config.toml
cutout = 0.25
head_dim = 32
inner_norm = false
patch_size = [2, 2]
depths = [2, 2, 4, 2]
shampoo_beta = 0.95
precondition_frequency = 32
max_precond_dim = 512
adamw_weight_decay_other_params = 0.05
Rows from block 7 of a small image embedding model, named by matrix and row number. Rows with one number belong to one neuron. Each number is 50 + 12 x the weight over its row's rms, rounded and kept within 0 to 99. All counts start at 0.
After each neuron's rows are labels from the 100 images, of 14976, where the neuron reaches its largest size: "top examples" is what is common among them; "patch colour" is the nearest of a few named colours to the mean colour under the peak. Only what is clearly more common there than usual is listed. The data: microscope photos of single blood and bone marrow cells.
# gate: MLP gate (model.blocks.7.mlp.gate.weight, 848x320), inputs 0-63
# fc1: MLP up (model.blocks.7.mlp.fc1.weight, 848x320), inputs 0-63
# fc2: MLP down (model.blocks.7.mlp.fc2.weight, 320x848, transposed), outputs 0-63

gate.451:52 60 61 56 55 41 31 43 43 52 49 70 46 21 53 28 62 42 58 37 46 42 57 33 41 54 41 53 61 52 40 58 62 38 49 63 68 49 79 61 45 59 44 61 50 50 58 81 48 38 39 64 61 53 53 35 56 67 63 37 59 67 32 65
fc1.451:56 61 49 80 52 25 34 60 41 51 35 72 52 22 43 38 66 52 52 41 46 45 56 48 52 67 37 58 46 55 62 64 49 40 51 39 44 46 59 54 37 45 44 68 37 44 53 78 41 41 32 59 58 44 54 34 58 68 54 40 33 56 44 69
fc2.451:52 55 51 34 44 39 39 35 60 48 51 57 63 33 60 40 50 41 41 43 67 32 59 49 54 68 52 43 60 54 59 68 58 18 43 58 60 53 86 42 58 59 45 54 37 32 26 41 48 44 49 53 47 68 38 29 38 57 60 59 42 42 59 51
top examples: cell type: myelocyte
patch colour: purple

gate.26:51 35 51 28 40 65 51 62 43 69 56 46 66 33 34 35 40 51 63 58 51 85 60 52 63 69 44 44 40 40 72 21 55 46 51 40 58 75 30 36 43 49 51 59 42 55 39 34 46 56 52 38 33 61 39 59 57 60 50 42 53 55 55 52
fc1.26:41 53 35 68 65 64 33 47 47 56 50 56 40 48 20 63 79 45 50 58 42 54 57 36 55 64 57 44 59 58 40 69 58 50 37 51 48 39 48 52 49 35 53 53 53 61 64 55 37 40 36 44 67 48 63 42 52 52 45 51 28 71 42 35
fc2.26:60 68 31 67 63 54 44 83 57 37 41 58 71 56 56 43 53 40 61 47 36 47 48 40 32 45 49 64 60 55 52 53 55 45 64 56 67 37 23 61 40 37 85 63 70 48 63 44 50 45 47 67 53 56 46 38 49 24 69 56 47 60 64 31
top examples: cell type: band neutrophil
patch colour: grey

gate.169:53 47 40 55 16 58 51 65 59 29 69 53 51 43 57 55 36 44 32 57 61 33 63 41 38 74 61 57 64 40 71 59 59 43 46 42 48 65 43 50 48 60 55 44 34 34 55 48 68 56 53 44 64 48 62 70 53 47 41 33 46 59 54 55
fc1.169:38 53 56 38 64 57 59 41 39 58 49 40 41 42 45 54 58 67 56 60 52 49 43 53 68 42 37 29 37 64 24 51 44 62 50 62 46 32 60 56 59 43 45 48 70 57 46 47 31 50 34 53 32 41 32 32 54 48 63 56 69 47 35 46
fc2.169:53 53 60 66 59 64 60 58 56 50 56 52 48 72 46 71 39 53 45 92 57 51 31 27 36 40 57 64 57 44 42 56 42 41 47 44 45 24 24 33 55 76 63 51 41 57 68 45 58 55 37 53 37 57 54 48 30 20 66 69 46 38 53 46
top examples: cell type: blast
patch colour: grey

gate.470:42 56 52 74 61 59 55 55 41 56 47 54 51 58 59 50 64 39 48 46 26 49 46 58 46 31 38 44 36 75 68 47 52 61 51 43 40 72 45 54 44 52 33 51 34 46 64 51 56 51 58 50 44 50 65 54 61 39 47 32 51 60 64 75
fc1.470:28 54 41 48 44 34 59 59 48 52 55 54 41 48 41 37 56 42 65 33 39 31 34 57 54 48 54 33 54 71 54 57 53 58 59 75 43 58 43 59 66 39 31 52 45 29 79 37 50 64 63 46 57 33 59 58 49 33 43 49 36 65 63 75
fc2.470:51 39 42 42 54 38 65 45 42 61 40 41 48 53 48 61 66 25 43 24 63 39 70 46 45 37 43 32 54 40 64 48 49 28 52 43 39 58 75 73 48 55 57 55 56 23 32 59 65 58 56 42 29 61 55 33 43 62 54 42 60 48 50 58
top examples: cell type: monocyte; smear: peripheral blood
patch colour: pink

gate.697:57 72 51 27 58 48 53 66 58 67 66 26 36 42 37 48 48 70 34 58 66 38 60 22 45 61 57 40 44 38 59 35 64 39 65 64 56 61 60 52 32 62 52 33 52 68 46 47 49 49 52 64 76 68 51 65 60 51 42 21 52 74 52 49
fc1.697:26 33 48 50 36 35 39 76 36 61 47 19 43 33 43 52 52 55 56 44 57 33 48 50 42 65 49 54 40 59 54 50 38 61 48 53 54 45 52 40 34 64 40 50 47 41 79 79 32 36 43 52 66 59 47 36 39 64 61 67 38 52 62 59
fc2.697:66 53 45 48 83 43 47 65 53 47 40 36 46 45 41 63 50 47 46 68 59 30 65 69 54 53 48 51 69 36 58 42 63 42 68 55 56 70 65 39 38 52 59 27 71 66 53 41 34 38 29 66 59 50 43 39 54 63 45 31 53 71 52 26
top examples: cell type: plasma cell
patch colour: blue

gate.463:55 53 52 66 40 21 41 51 44 39 37 51 61 24 44 55 66 41 53 49 54 55 57 60 35 49 67 56 55 61 43 52 53 40 51 31 59 50 69 63 43 35 55 63 42 47 62 54 52 43 44 59 60 40 65 38 49 69 60 53 53 38 56 49
fc1.463:48 49 48 62 47 47 48 58 50 48 45 51 55 20 49 35 62 35 59 50 60 48 51 46 35 33 49 66 65 42 43 47 58 36 51 47 67 54 78 65 45 37 48 59 48 44 53 66 54 52 33 60 64 54 72 43 56 79 70 48 50 49 48 50
fc2.463:58 57 40 42 49 44 67 46 49 42 42 54 46 38 57 41 70 35 46 44 71 36 79 59 49 68 36 47 54 47 64 53 47 35 47 45 63 44 66 37 63 47 53 55 35 41 37 36 58 52 47 53 40 54 40 40 45 58 58 50 47 40 60 48
top examples: cell type: myelocyte
patch colour: purple

gate.346:47 50 43 51 52 39 63 79 46 53 41 29 51 33 44 75 39 54 45 67 67 26 66 41 34 54 49 57 34 37 53 47 44 52 40 53 60 44 50 35 32 68 35 52 37 37 69 55 30 65 42 47 66 57 51 39 52 66 56 45 39 39 62 43
fc1.346:51 48 50 42 38 57 45 35 49 41 57 67 60 64 67 34 55 45 50 53 38 74 49 56 64 46 49 49 55 54 36 53 58 55 36 40 32 51 41 45 55 52 63 68 50 50 27 58 63 50 39 53 25 53 43 41 56 36 47 60 57 48 57 54
fc2.346:30 44 66 50 40 73 63 50 45 44 54 59 68 69 61 46 68 57 59 57 48 65 28 30 50 45 61 36 34 61 44 52 34 51 38 46 52 34 35 69 59 57 42 56 17 52 59 44 47 39 74 46 40 40 49 65 46 14 72 61 43 30 36 67
top examples: cell type: plasma cell
patch colour: blue

gate.139:80 45 43 55 40 24 50 61 42 51 59 50 55 65 47 54 56 60 72 61 67 44 69 67 45 72 65 80 13 26 58 58 50 48 46 37 65 33 55 38 46 59 62 64 36 53 52 62 61 64 34 33 61 66 67 65 60 54 46 48 50 61 54 53
fc1.139:25 63 53 51 36 58 42 76 58 48 48 54 43 17 49 33 40 45 34 50 32 54 43 59 68 44 46 31 85 70 52 54 44 53 50 58 44 81 50 56 55 49 28 44 58 63 40 40 38 25 60 75 39 29 50 24 50 39 52 53 48 35 49 42
fc2.139:48 49 58 81 65 63 53 63 54 55 47 43 66 68 40 49 44 60 77 30 39 63 42 47 30 42 54 57 52 36 55 53 58 52 30 45 57 47 34 56 35 77 60 78 50 63 41 49 70 54 57 44 47 55 42 59 46 24 53 54 40 48 34 45
top examples: smear: peripheral blood; cell type: platelet
patch colour: pink

gate.515:65 60 56 53 43 34 67 77 67 58 64 48 58 65 56 35 42 57 54 48 46 40 53 65 38 37 24 53 45 30 42 76 53 60 34 46 66 43 44 43 54 48 58 45 50 32 50 62 47 50 35 42 69 34 66 84 58 47 61 64 49 57 56 42
fc1.515:64 42 59 56 48 62 49 46 33 40 33 44 38 51 52 56 46 43 34 60 51 58 67 62 53 43 40 62 56 70 51 33 59 47 61 59 44 44 48 52 53 21 51 47 41 68 45 23 42 44 71 62 60 57 56 42 70 54 30 48 54 58 53 48
fc2.515:56 60 43 48 37 69 55 55 44 50 47 51 50 68 68 26 50 69 58 57 59 61 45 50 37 52 62 53 26 66 48 41 55 49 15 39 30 54 43 60 62 66 52 45 50 35 55 61 67 58 59 53 38 47 49 61 49 45 53 48 41 23 40 50
top examples: cell type: blast
patch colour: purple; blue

gate.96:39 27 39 42 54 28 48 67 53 67 43 41 57 53 54 62 66 54 39 54 60 38 48 67 34 53 41 52 66 55 40 57 54 43 35 38 55 68 40 43 55 62 38 46 59 45 61 51 59 38 35 56 45 57 64 61 54 48 58 47 63 26 55 50
fc1.96:64 60 65 52 36 59 59 41 57 21 76 53 39 51 34 35 57 65 64 42 41 55 49 45 55 57 65 46 48 44 55 34 63 71 65 59 46 44 59 44 50 33 62 66 63 71 41 39 55 61 55 33 51 54 39 51 57 42 38 44 42 50 35 52
fc2.96:42 76 58 72 62 52 47 52 48 52 61 59 60 66 64 53 51 51 63 40 46 54 22 55 40 50 61 40 47 58 46 59 57 46 34 50 35 45 55 69 41 63 54 58 48 64 37 34 47 46 54 54 56 62 49 23 43 16 49 50 33 57 41 47
top examples: cell type: monocyte; smear: peripheral blood
patch colour: pink

gate.341:53 43 44 34 45 58 50 51 53 49 57 44 50 38 50 54 49 59 45 42 35 62 70 43 52 72 53 84 75 46 62 43 53 57 48 50 67 36 48 47 44 46 31 66 42 57 52 18 55 62 38 51 31 54 55 58 56 71 52 51 39 64 54 64
fc1.341:43 78 27 48 55 49 69 51 48 44 45 35 46 69 54 49 44 54 52 42 41 71 59 60 46 52 14 59 44 48 41 49 32 43 61 41 55 42 59 56 57 57 38 39 77 56 65 54 41 51 39 57 63 47 51 28 53 46 69 29 41 57 57 56
fc2.341:59 42 29 78 60 45 37 45 45 54 51 57 55 37 26 58 60 49 50 22 55 81 62 50 52 24 52 46 46 42 15 56 55 40 66 34 76 45 65 53 48 38 34 49 63 39 64 53 42 63 57 53 61 28 51 29 42 66 45 38 37 63 66 71
top examples: smear: peripheral blood
patch colour: purple

gate.112:55 28 53 58 68 32 78 40 32 58 36 38 57 57 56 63 45 51 35 57 47 51 46 60 51 36 50 59 49 56 46 49 40 51 29 40 50 60 36 53 39 62 53 45 34 26 67 63 64 34 65 61 41 50 66 52 58 33 51 56 62 53 55 81
fc1.112:60 37 39 63 62 37 81 42 38 81 35 51 56 39 46 55 43 44 38 39 37 46 55 56 52 56 51 45 51 62 52 46 49 29 30 46 32 62 36 55 48 60 63 40 58 35 69 59 55 60 49 62 44 45 58 63 52 55 46 40 51 49 65 75
fc2.112:46 29 40 46 61 38 61 57 38 39 44 21 47 58 49 55 63 38 42 42 66 39 74 40 53 44 55 37 69 37 66 46 56 40 42 47 36 50 64 40 58 42 58 36 58 34 40 62 61 58 37 40 39 57 46 52 46 71 38 39 66 38 66 54
top examples: cell type: monocyte; smear: peripheral blood
patch colour: pink

gate.388:33 77 53 47 56 51 62 38 48 65 50 63 58 60 64 45 62 55 48 42 38 72 76 42 49 65 49 51 42 63 53 38 25 49 51 29 60 48 52 37 46 63 50 56 53 33 59 46 43 59 40 47 50 51 39 59 60 42 40 66 56 39 57 66
fc1.388:63 48 55 61 54 43 59 36 53 49 51 52 62 51 66 59 37 36 43 58 46 43 54 59 51 59 33 50 61 53 47 63 38 46 54 51 24 52 41 41 37 35 60 55 32 51 41 42 40 22 82 41 47 66 35 30 27 40 56 47 33 62 40 49
fc2.388:54 59 40 59 47 48 51 59 36 54 52 54 42 67 65 50 47 53 34 55 53 57 60 38 51 53 33 71 57 63 42 46 39 56 49 57 55 39 46 36 41 69 58 60 47 71 45 51 47 44 46 41 52 63 49 39 56 44 55 40 45 40 59 40
top examples: smear: peripheral blood; cell type: myeloblast
patch colour: pink

gate.703:36 55 52 52 40 48 46 50 41 47 59 69 55 38 48 53 59 50 30 43 45 60 61 46 37 54 48 53 40 50 51 60 42 49 56 50 26 47 59 61 56 65 54 65 68 59 61 44 33 56 58 52 41 37 75 42 60 51 49 44 47 59 54 39
fc1.703:38 50 48 48 33 51 53 57 41 44 36 46 48 33 29 60 42 48 43 44 49 29 50 46 32 38 74 54 53 51 60 68 40 60 65 34 31 63 78 72 39 52 62 31 76 71 60 22 49 62 59 64 54 42 26 62 58 31 46 67 25 63 54 56
fc2.703:59 57 44 37 56 42 42 50 51 45 61 44 29 46 43 43 40 46 43 42 30 59 49 68 58 36 44 59 40 26 67 51 44 64 52 65 39 44 55 60 62 24 65 46 37 60 60 54 57 49 41 44 40 42 41 49 36 74 39 46 44 16 50 49
top examples: cell type: basophil; smear: peripheral blood
patch colour: pink

gate.372:66 22 54 66 64 21 74 41 44 71 54 37 49 58 57 52 32 36 58 53 64 61 57 55 29 53 62 71 56 59 54 41 40 38 45 38 49 67 49 53 64 62 41 33 54 41 43 68 57 57 52 38 41 66 55 67 32 60 47 60 44 58 53 57
fc1.372:66 34 41 69 55 41 63 70 33 70 44 54 69 44 53 59 40 63 47 64 56 66 53 33 27 72 66 72 68 58 71 39 51 46 41 46 44 70 32 59 55 59 48 39 66 44 39 66 80 54 57 51 47 59 59 51 37 39 52 56 42 69 45 48
fc2.372:52 23 35 21 39 47 50 61 41 49 58 41 57 66 39 38 50 40 51 60 48 42 71 46 69 63 57 59 64 68 45 35 65 58 48 40 46 49 40 43 71 39 44 37 50 56 60 51 39 36 46 47 40 40 46 58 52 77 52 47 75 31 73 55
top examples: cell type: monocyte; smear: peripheral blood
patch colour: pink

gate.729:63 49 46 28 60 46 34 53 43 53 40 30 44 28 49 51 58 68 26 59 61 43 53 35 55 61 56 47 44 27 59 25 58 47 62 47 71 69 55 25 30 62 65 49 47 37 29 60 54 49 63 46 59 67 49 78 76 49 52 35 68 65 74 51
fc1.729:21 29 54 58 39 42 30 70 41 55 44 23 51 33 52 64 50 41 58 49 47 48 38 60 52 58 44 43 52 47 46 46 56 52 41 51 48 46 51 25 36 62 40 34 46 50 79 71 37 39 37 60 60 59 48 40 41 68 58 61 34 55 59 49
fc2.729:71 60 54 51 91 39 42 51 48 50 43 27 46 46 37 66 52 60 39 54 48 36 63 73 63 36 36 47 60 46 65 59 54 36 61 41 61 63 81 37 40 62 60 43 58 50 59 54 33 42 42 43 49 46 42 40 47 76 39 43 52 63 60 43
top examples: cell type: plasma cell
patch colour: white

gate.66:43 49 42 58 51 48 53 55 38 52 41 33 37 49 59 60 43 40 34 29 63 51 73 45 51 39 75 30 41 58 66 33 72 49 57 73 64 58 42 50 49 52 64 49 52 37 48 57 65 25 58 56 57 40 51 60 59 48 46 63 38 52 47 30
fc1.66:62 61 42 38 43 45 50 51 57 51 33 47 53 58 61 43 26 58 40 21 42 58 71 34 63 45 65 29 70 48 37 55 46 37 44 56 60 34 28 53 72 32 55 40 34 25 41 56 32 41 42 51 41 43 57 59 54 52 39 39 43 52 52 38
fc2.66:42 53 48 49 48 57 61 53 45 37 45 54 39 31 48 56 36 43 36 40 44 61 50 22 41 19 65 49 56 41 38 61 59 38 65 63 62 48 47 54 63 31 22 50 63 60 54 48 44 44 45 51 36 40 41 55 39 41 40 44 63 33 51 59
top examples: cell type: monocyte
patch colour: purple

gate.348:64 61 62 66 50 57 46 59 67 36 48 55 58 32 45 45 87 59 49 68 38 40 49 66 44 60 36 54 38 50 54 30 58 61 58 26 49 42 52 37 21 45 52 32 39 49 47 66 51 30 58 54 66 44 70 52 48 48 42 42 35 50 54 56
fc1.348:41 41 51 52 57 43 39 56 64 40 69 61 61 40 59 54 75 33 30 36 28 66 55 72 53 40 44 34 51 76 53 35 48 64 65 56 37 51 34 37 46 51 38 35 35 48 38 43 35 52 60 37 55 71 56 90 42 32 49 45 64 38 49 65
fc2.348:64 69 47 58 47 56 60 16 40 63 60 49 49 39 56 65 58 61 43 42 59 58 38 43 47 39 59 62 49 30 45 66 45 40 51 41 63 57 64 41 62 55 63 50 53 58 46 54 61 71 46 58 57 61 69 52 62 74 55 44 33 34 54 57
top examples: cell type: myelocyte
patch colour: blue

gate.699:59 54 41 45 57 53 46 80 48 65 59 19 49 32 40 67 44 55 41 63 63 32 65 31 41 59 61 56 47 42 65 46 44 60 36 53 48 38 54 43 43 71 42 46 40 54 52 62 36 65 45 63 72 62 41 40 50 63 51 45 16 56 65 43
fc1.699:61 40 48 55 37 44 38 39 60 36 37 72 55 65 73 34 52 36 48 60 31 63 48 69 58 40 48 45 55 56 36 60 45 49 38 33 46 44 35 40 52 46 46 56 56 45 36 50 57 54 55 56 26 40 51 33 53 33 52 52 47 39 45 56
fc2.699:32 45 59 56 39 61 58 52 40 46 55 52 58 77 53 36 60 60 51 57 42 52 17 27 48 33 63 49 43 49 44 60 33 52 27 47 39 33 22 55 57 58 56 51 35 41 37 46 56 55 73 30 26 40 61 60 56 20 57 62 42 21 41 59
top examples: cell type: plasma cell
patch colour: purple; blue

gate.407:51 72 26 58 64 46 61 59 47 44 36 72 38 37 63 59 65 55 53 57 29 44 59 37 58 64 68 67 64 67 16 39 41 63 46 41 40 72 72 60 36 32 64 30 54 39 67 66 38 50 63 54 61 43 48 51 33 32 43 46 45 67 53 53
fc1.407:50 46 49 67 57 48 25 45 55 61 41 47 51 54 61 67 46 45 56 55 33 37 39 46 57 50 54 44 70 65 64 57 33 39 41 46 61 44 69 61 30 34 66 41 58 59 53 72 51 66 62 71 67 73 35 50 42 51 44 31 49 59 56 54
fc2.407:59 38 24 63 61 47 49 48 64 55 46 59 27 48 50 54 64 53 38 41 42 49 79 64 76 47 60 59 39 30 54 44 35 69 74 48 57 61 47 52 50 32 56 64 38 28 43 55 65 33 48 61 55 43 30 69 45 86 62 42 52 54 69 31
top examples: cell type: basophil; smear: peripheral blood
patch colour: pink

gate.52:56 58 41 33 40 50 49 37 56 42 65 49 53 64 66 46 43 74 53 54 52 46 67 36 53 57 48 60 49 33 53 46 53 36 59 37 75 64 53 54 35 57 60 58 51 52 30 47 67 63 60 32 46 63 47 60 70 39 50 52 62 37 67 38
fc1.52:69 42 37 78 48 45 43 37 32 39 37 65 47 67 42 44 59 37 33 55 63 41 42 34 47 27 61 68 55 43 54 41 52 57 56 43 27 53 53 59 78 53 37 41 60 63 45 53 57 57 58 60 71 50 67 26 64 54 44 51 23 56 35 74
fc2.52:56 67 39 71 38 76 25 42 72 49 58 34 54 43 43 40 50 50 58 32 33 59 39 28 35 33 51 53 44 56 29 50 30 54 55 56 55 66 12 72 63 24 63 45 48 68 55 37 68 58 50 50 58 43 52 44 38 44 51 43 60 50 52 47
top examples: cell type: band neutrophil
patch colour: purple

gate.114:59 39 32 32 65 63 63 41 49 43 81 72 57 36 51 56 47 67 50 47 42 48 30 64 67 40 37 26 29 46 49 29 52 37 38 48 74 51 32 58 47 53 62 45 41 38 50 48 62 36 44 40 55 53 58 56 55 62 61 48 58 46 56 48
fc1.114:62 41 36 23 43 54 46 56 67 25 84 62 61 28 56 50 49 60 69 38 42 48 37 63 57 52 29 34 43 33 53 43 32 46 37 47 73 53 38 57 48 45 54 39 42 40 43 54 62 32 53 40 56 50 68 36 46 59 75 49 39 44 50 42
fc2.114:38 59 65 33 46 15 61 28 50 48 40 43 46 51 52 35 29 61 36 41 35 55 46 45 45 39 41 57 53 51 48 53 44 78 45 50 63 46 75 47 37 49 33 54 57 27 45 57 59 41 49 44 40 54 72 85 62 81 32 52 50 48 50 35
top examples: cell type: band neutrophil
patch colour: purple

gate.49:50 71 38 70 50 45 24 54 17 52 44 57 46 50 40 47 50 26 62 36 58 57 55 54 29 43 37 34 55 59 33 61 37 60 41 44 37 38 48 45 31 31 44 67 48 58 69 58 40 26 51 61 54 50 42 33 31 78 56 48 45 53 52 42
fc1.49:46 57 61 60 57 39 44 47 43 70 47 63 44 34 50 51 50 58 78 55 59 35 61 29 42 34 45 67 45 40 40 52 40 19 52 53 67 57 56 34 35 66 48 68 42 53 35 63 50 48 39 57 48 54 39 43 66 49 46 34 50 64 51 56
fc2.49:68 62 52 58 49 39 69 50 46 29 33 41 47 37 56 55 47 43 41 45 60 38 68 56 58 69 36 55 53 57 50 66 77 36 30 66 49 39 54 45 38 83 57 52 42 47 46 60 31 47 32 57 41 76 39 39 40 38 43 51 50 54 50 72
top examples: cell type: myelocyte
patch colour: grey

gate.450:78 51 59 37 47 40 45 36 49 42 40 40 48 55 46 67 56 66 55 38 54 30 62 45 55 54 70 26 45 61 49 67 41 38 54 49 38 42 67 37 44 40 38 38 41 35 35 54 53 65 52 62 51 51 42 48 37 53 36 64 25 37 48 44
fc1.450:39 53 51 47 42 47 38 48 52 56 41 39 49 59 66 57 43 42 52 61 50 70 37 30 60 38 44 57 45 34 53 45 66 63 36 51 62 53 39 58 61 48 57 68 55 60 46 69 59 55 39 48 37 72 36 46 63 38 43 15 66 54 48 60
fc2.450:42 50 43 49 65 43 48 38 47 37 63 28 24 74 43 53 31 51 57 53 66 64 21 37 66 54 66 44 41 45 43 52 53 48 62 28 76 30 43 37 26 50 58 54 66 52 61 45 43 43 74 60 38 48 49 65 42 41 47 51 32 42 42 50
top examples: cell type: myelocyte
patch colour: purple; blue

gate.315:52 29 42 40 60 61 44 47 60 71 57 46 47 33 50 26 61 30 55 39 54 77 42 57 67 48 61 57 50 56 48 46 52 54 43 52 61 39 40 62 54 32 59 49 60 60 72 36 56 49 51 92 52 59 34 53 75 48 49 65 58 62 56 49
fc1.315:30 42 51 61 34 28 65 46 61 60 41 50 47 67 42 53 63 65 54 54 61 45 29 25 34 28 39 60 44 52 53 45 49 56 15 54 53 54 54 36 63 44 51 37 59 73 37 50 54 64 35 49 36 22 59 41 58 31 61 65 38 56 49 46
fc2.315:60 37 64 31 45 40 59 67 57 68 54 49 40 52 46 53 50 33 62 62 29 67 66 58 67 41 43 43 42 42 52 44 34 48 35 44 27 60 46 37 63 50 55 22 71 48 69 63 39 48 53 58 66 41 68 72 62 35 38 63 58 47 55 41
top examples: cell type: blast; cell type: lymphocyte
patch colour: purple; blue

gate.306:49 62 32 32 46 54 65 47 56 39 80 47 56 26 58 57 44 64 64 59 41 51 60 60 56 64 45 41 34 39 37 43 45 62 47 47 75 50 23 49 14 52 62 54 33 51 53 58 61 51 48 28 33 52 50 63 62 57 59 51 44 32 64 30
fc1.306:45 56 64 68 62 41 44 56 43 63 30 38 46 64 35 59 69 47 33 35 51 52 29 30 44 40 65 62 54 61 52 63 48 50 56 68 18 52 56 31 62 33 56 45 42 53 46 55 34 53 46 58 48 29 36 50 49 26 30 50 46 58 41 57
fc2.306:55 56 35 71 51 83 30 57 64 54 54 48 54 42 37 37 59 42 62 54 42 50 41 42 41 49 43 55 59 39 56 69 44 26 36 51 45 50 28 57 57 30 60 51 46 72 51 65 40 56 43 56 58 45 39 12 34 38 63 45 49 47 51 51
top examples: cell type: band neutrophil
patch colour: grey

gate.558:45 58 59 38 29 52 42 53 52 21 60 49 54 64 59 47 53 67 52 60 70 57 63 42 52 45 54 26 64 61 36 34 62 66 52 58 61 48 49 70 54 54 50 47 43 35 47 55 55 41 63 42 64 81 52 43 51 52 36 39 54 27 59 42
fc1.558:53 54 58 83 52 43 34 41 24 41 27 52 44 77 57 38 66 56 39 62 67 46 45 46 43 26 62 69 70 50 53 40 49 69 43 44 17 36 45 61 66 48 33 50 45 56 47 48 50 48 59 46 74 46 68 29 42 60 43 63 45 53 41 82
fc2.558:57 72 44 66 48 79 28 40 64 58 51 52 47 57 36 42 61 43 66 51 31 69 39 36 44 47 48 50 43 51 50 45 34 45 47 54 60 46 14 59 68 33 70 49 46 69 53 43 54 51 55 63 52 41 41 14 28 41 61 51 51 51 56 33
top examples: cell type: band neutrophil
patch colour: purple

gate.742:42 44 55 19 48 55 33 43 67 35 36 58 38 45 42 41 64 44 21 50 52 45 38 43 46 48 50 31 50 62 72 45 48 67 46 54 37 37 48 65 40 30 26 61 72 52 60 51 42 66 39 58 59 46 48 28 59 46 39 45 49 57 40 40
fc1.742:44 69 39 65 41 38 64 59 23 54 58 62 72 64 52 62 46 55 51 52 53 47 73 61 65 66 57 72 50 45 45 55 41 45 59 74 41 53 46 42 48 45 65 39 12 46 42 30 53 39 33 49 40 60 32 69 27 43 72 68 62 47 48 36
fc2.742:39 52 52 66 60 72 29 59 56 27 39 54 43 48 51 63 52 32 42 51 42 43 29 48 52 58 20 37 38 41 80 42 79 60 37 54 31 53 37 30 55 47 50 49 54 58 71 51 36 43 55 63 50 36 54 44 73 32 20 49 35 64 35 48
top examples: cell type: myelocyte; cell type: promyelocyte
patch colour: blue

gate.367:63 57 46 27 72 51 46 40 49 55 53 50 37 36 56 59 31 65 32 28 60 47 55 30 36 52 61 51 37 37 81 57 65 52 39 62 73 62 57 36 47 59 69 35 42 56 29 53 62 56 37 63 66 29 57 49 54 51 40 39 45 50 47 50
fc1.367:32 36 48 52 35 39 47 73 50 57 40 36 46 22 41 47 37 54 68 36 44 52 54 39 44 57 70 45 46 69 54 50 57 56 53 52 38 40 47 51 44 43 55 59 41 45 55 54 49 49 29 64 59 57 46 44 32 73 70 70 32 48 50 58
fc2.367:56 46 41 52 62 29 32 58 53 63 49 35 40 55 43 53 37 70 49 44 65 27 44 58 40 51 58 58 70 47 42 59 67 60 61 50 75 52 61 34 28 36 53 48 70 69 39 51 54 51 57 68 53 49 52 48 49 82 50 37 62 47 61 46
top examples: cell type: plasma cell
patch colour: purple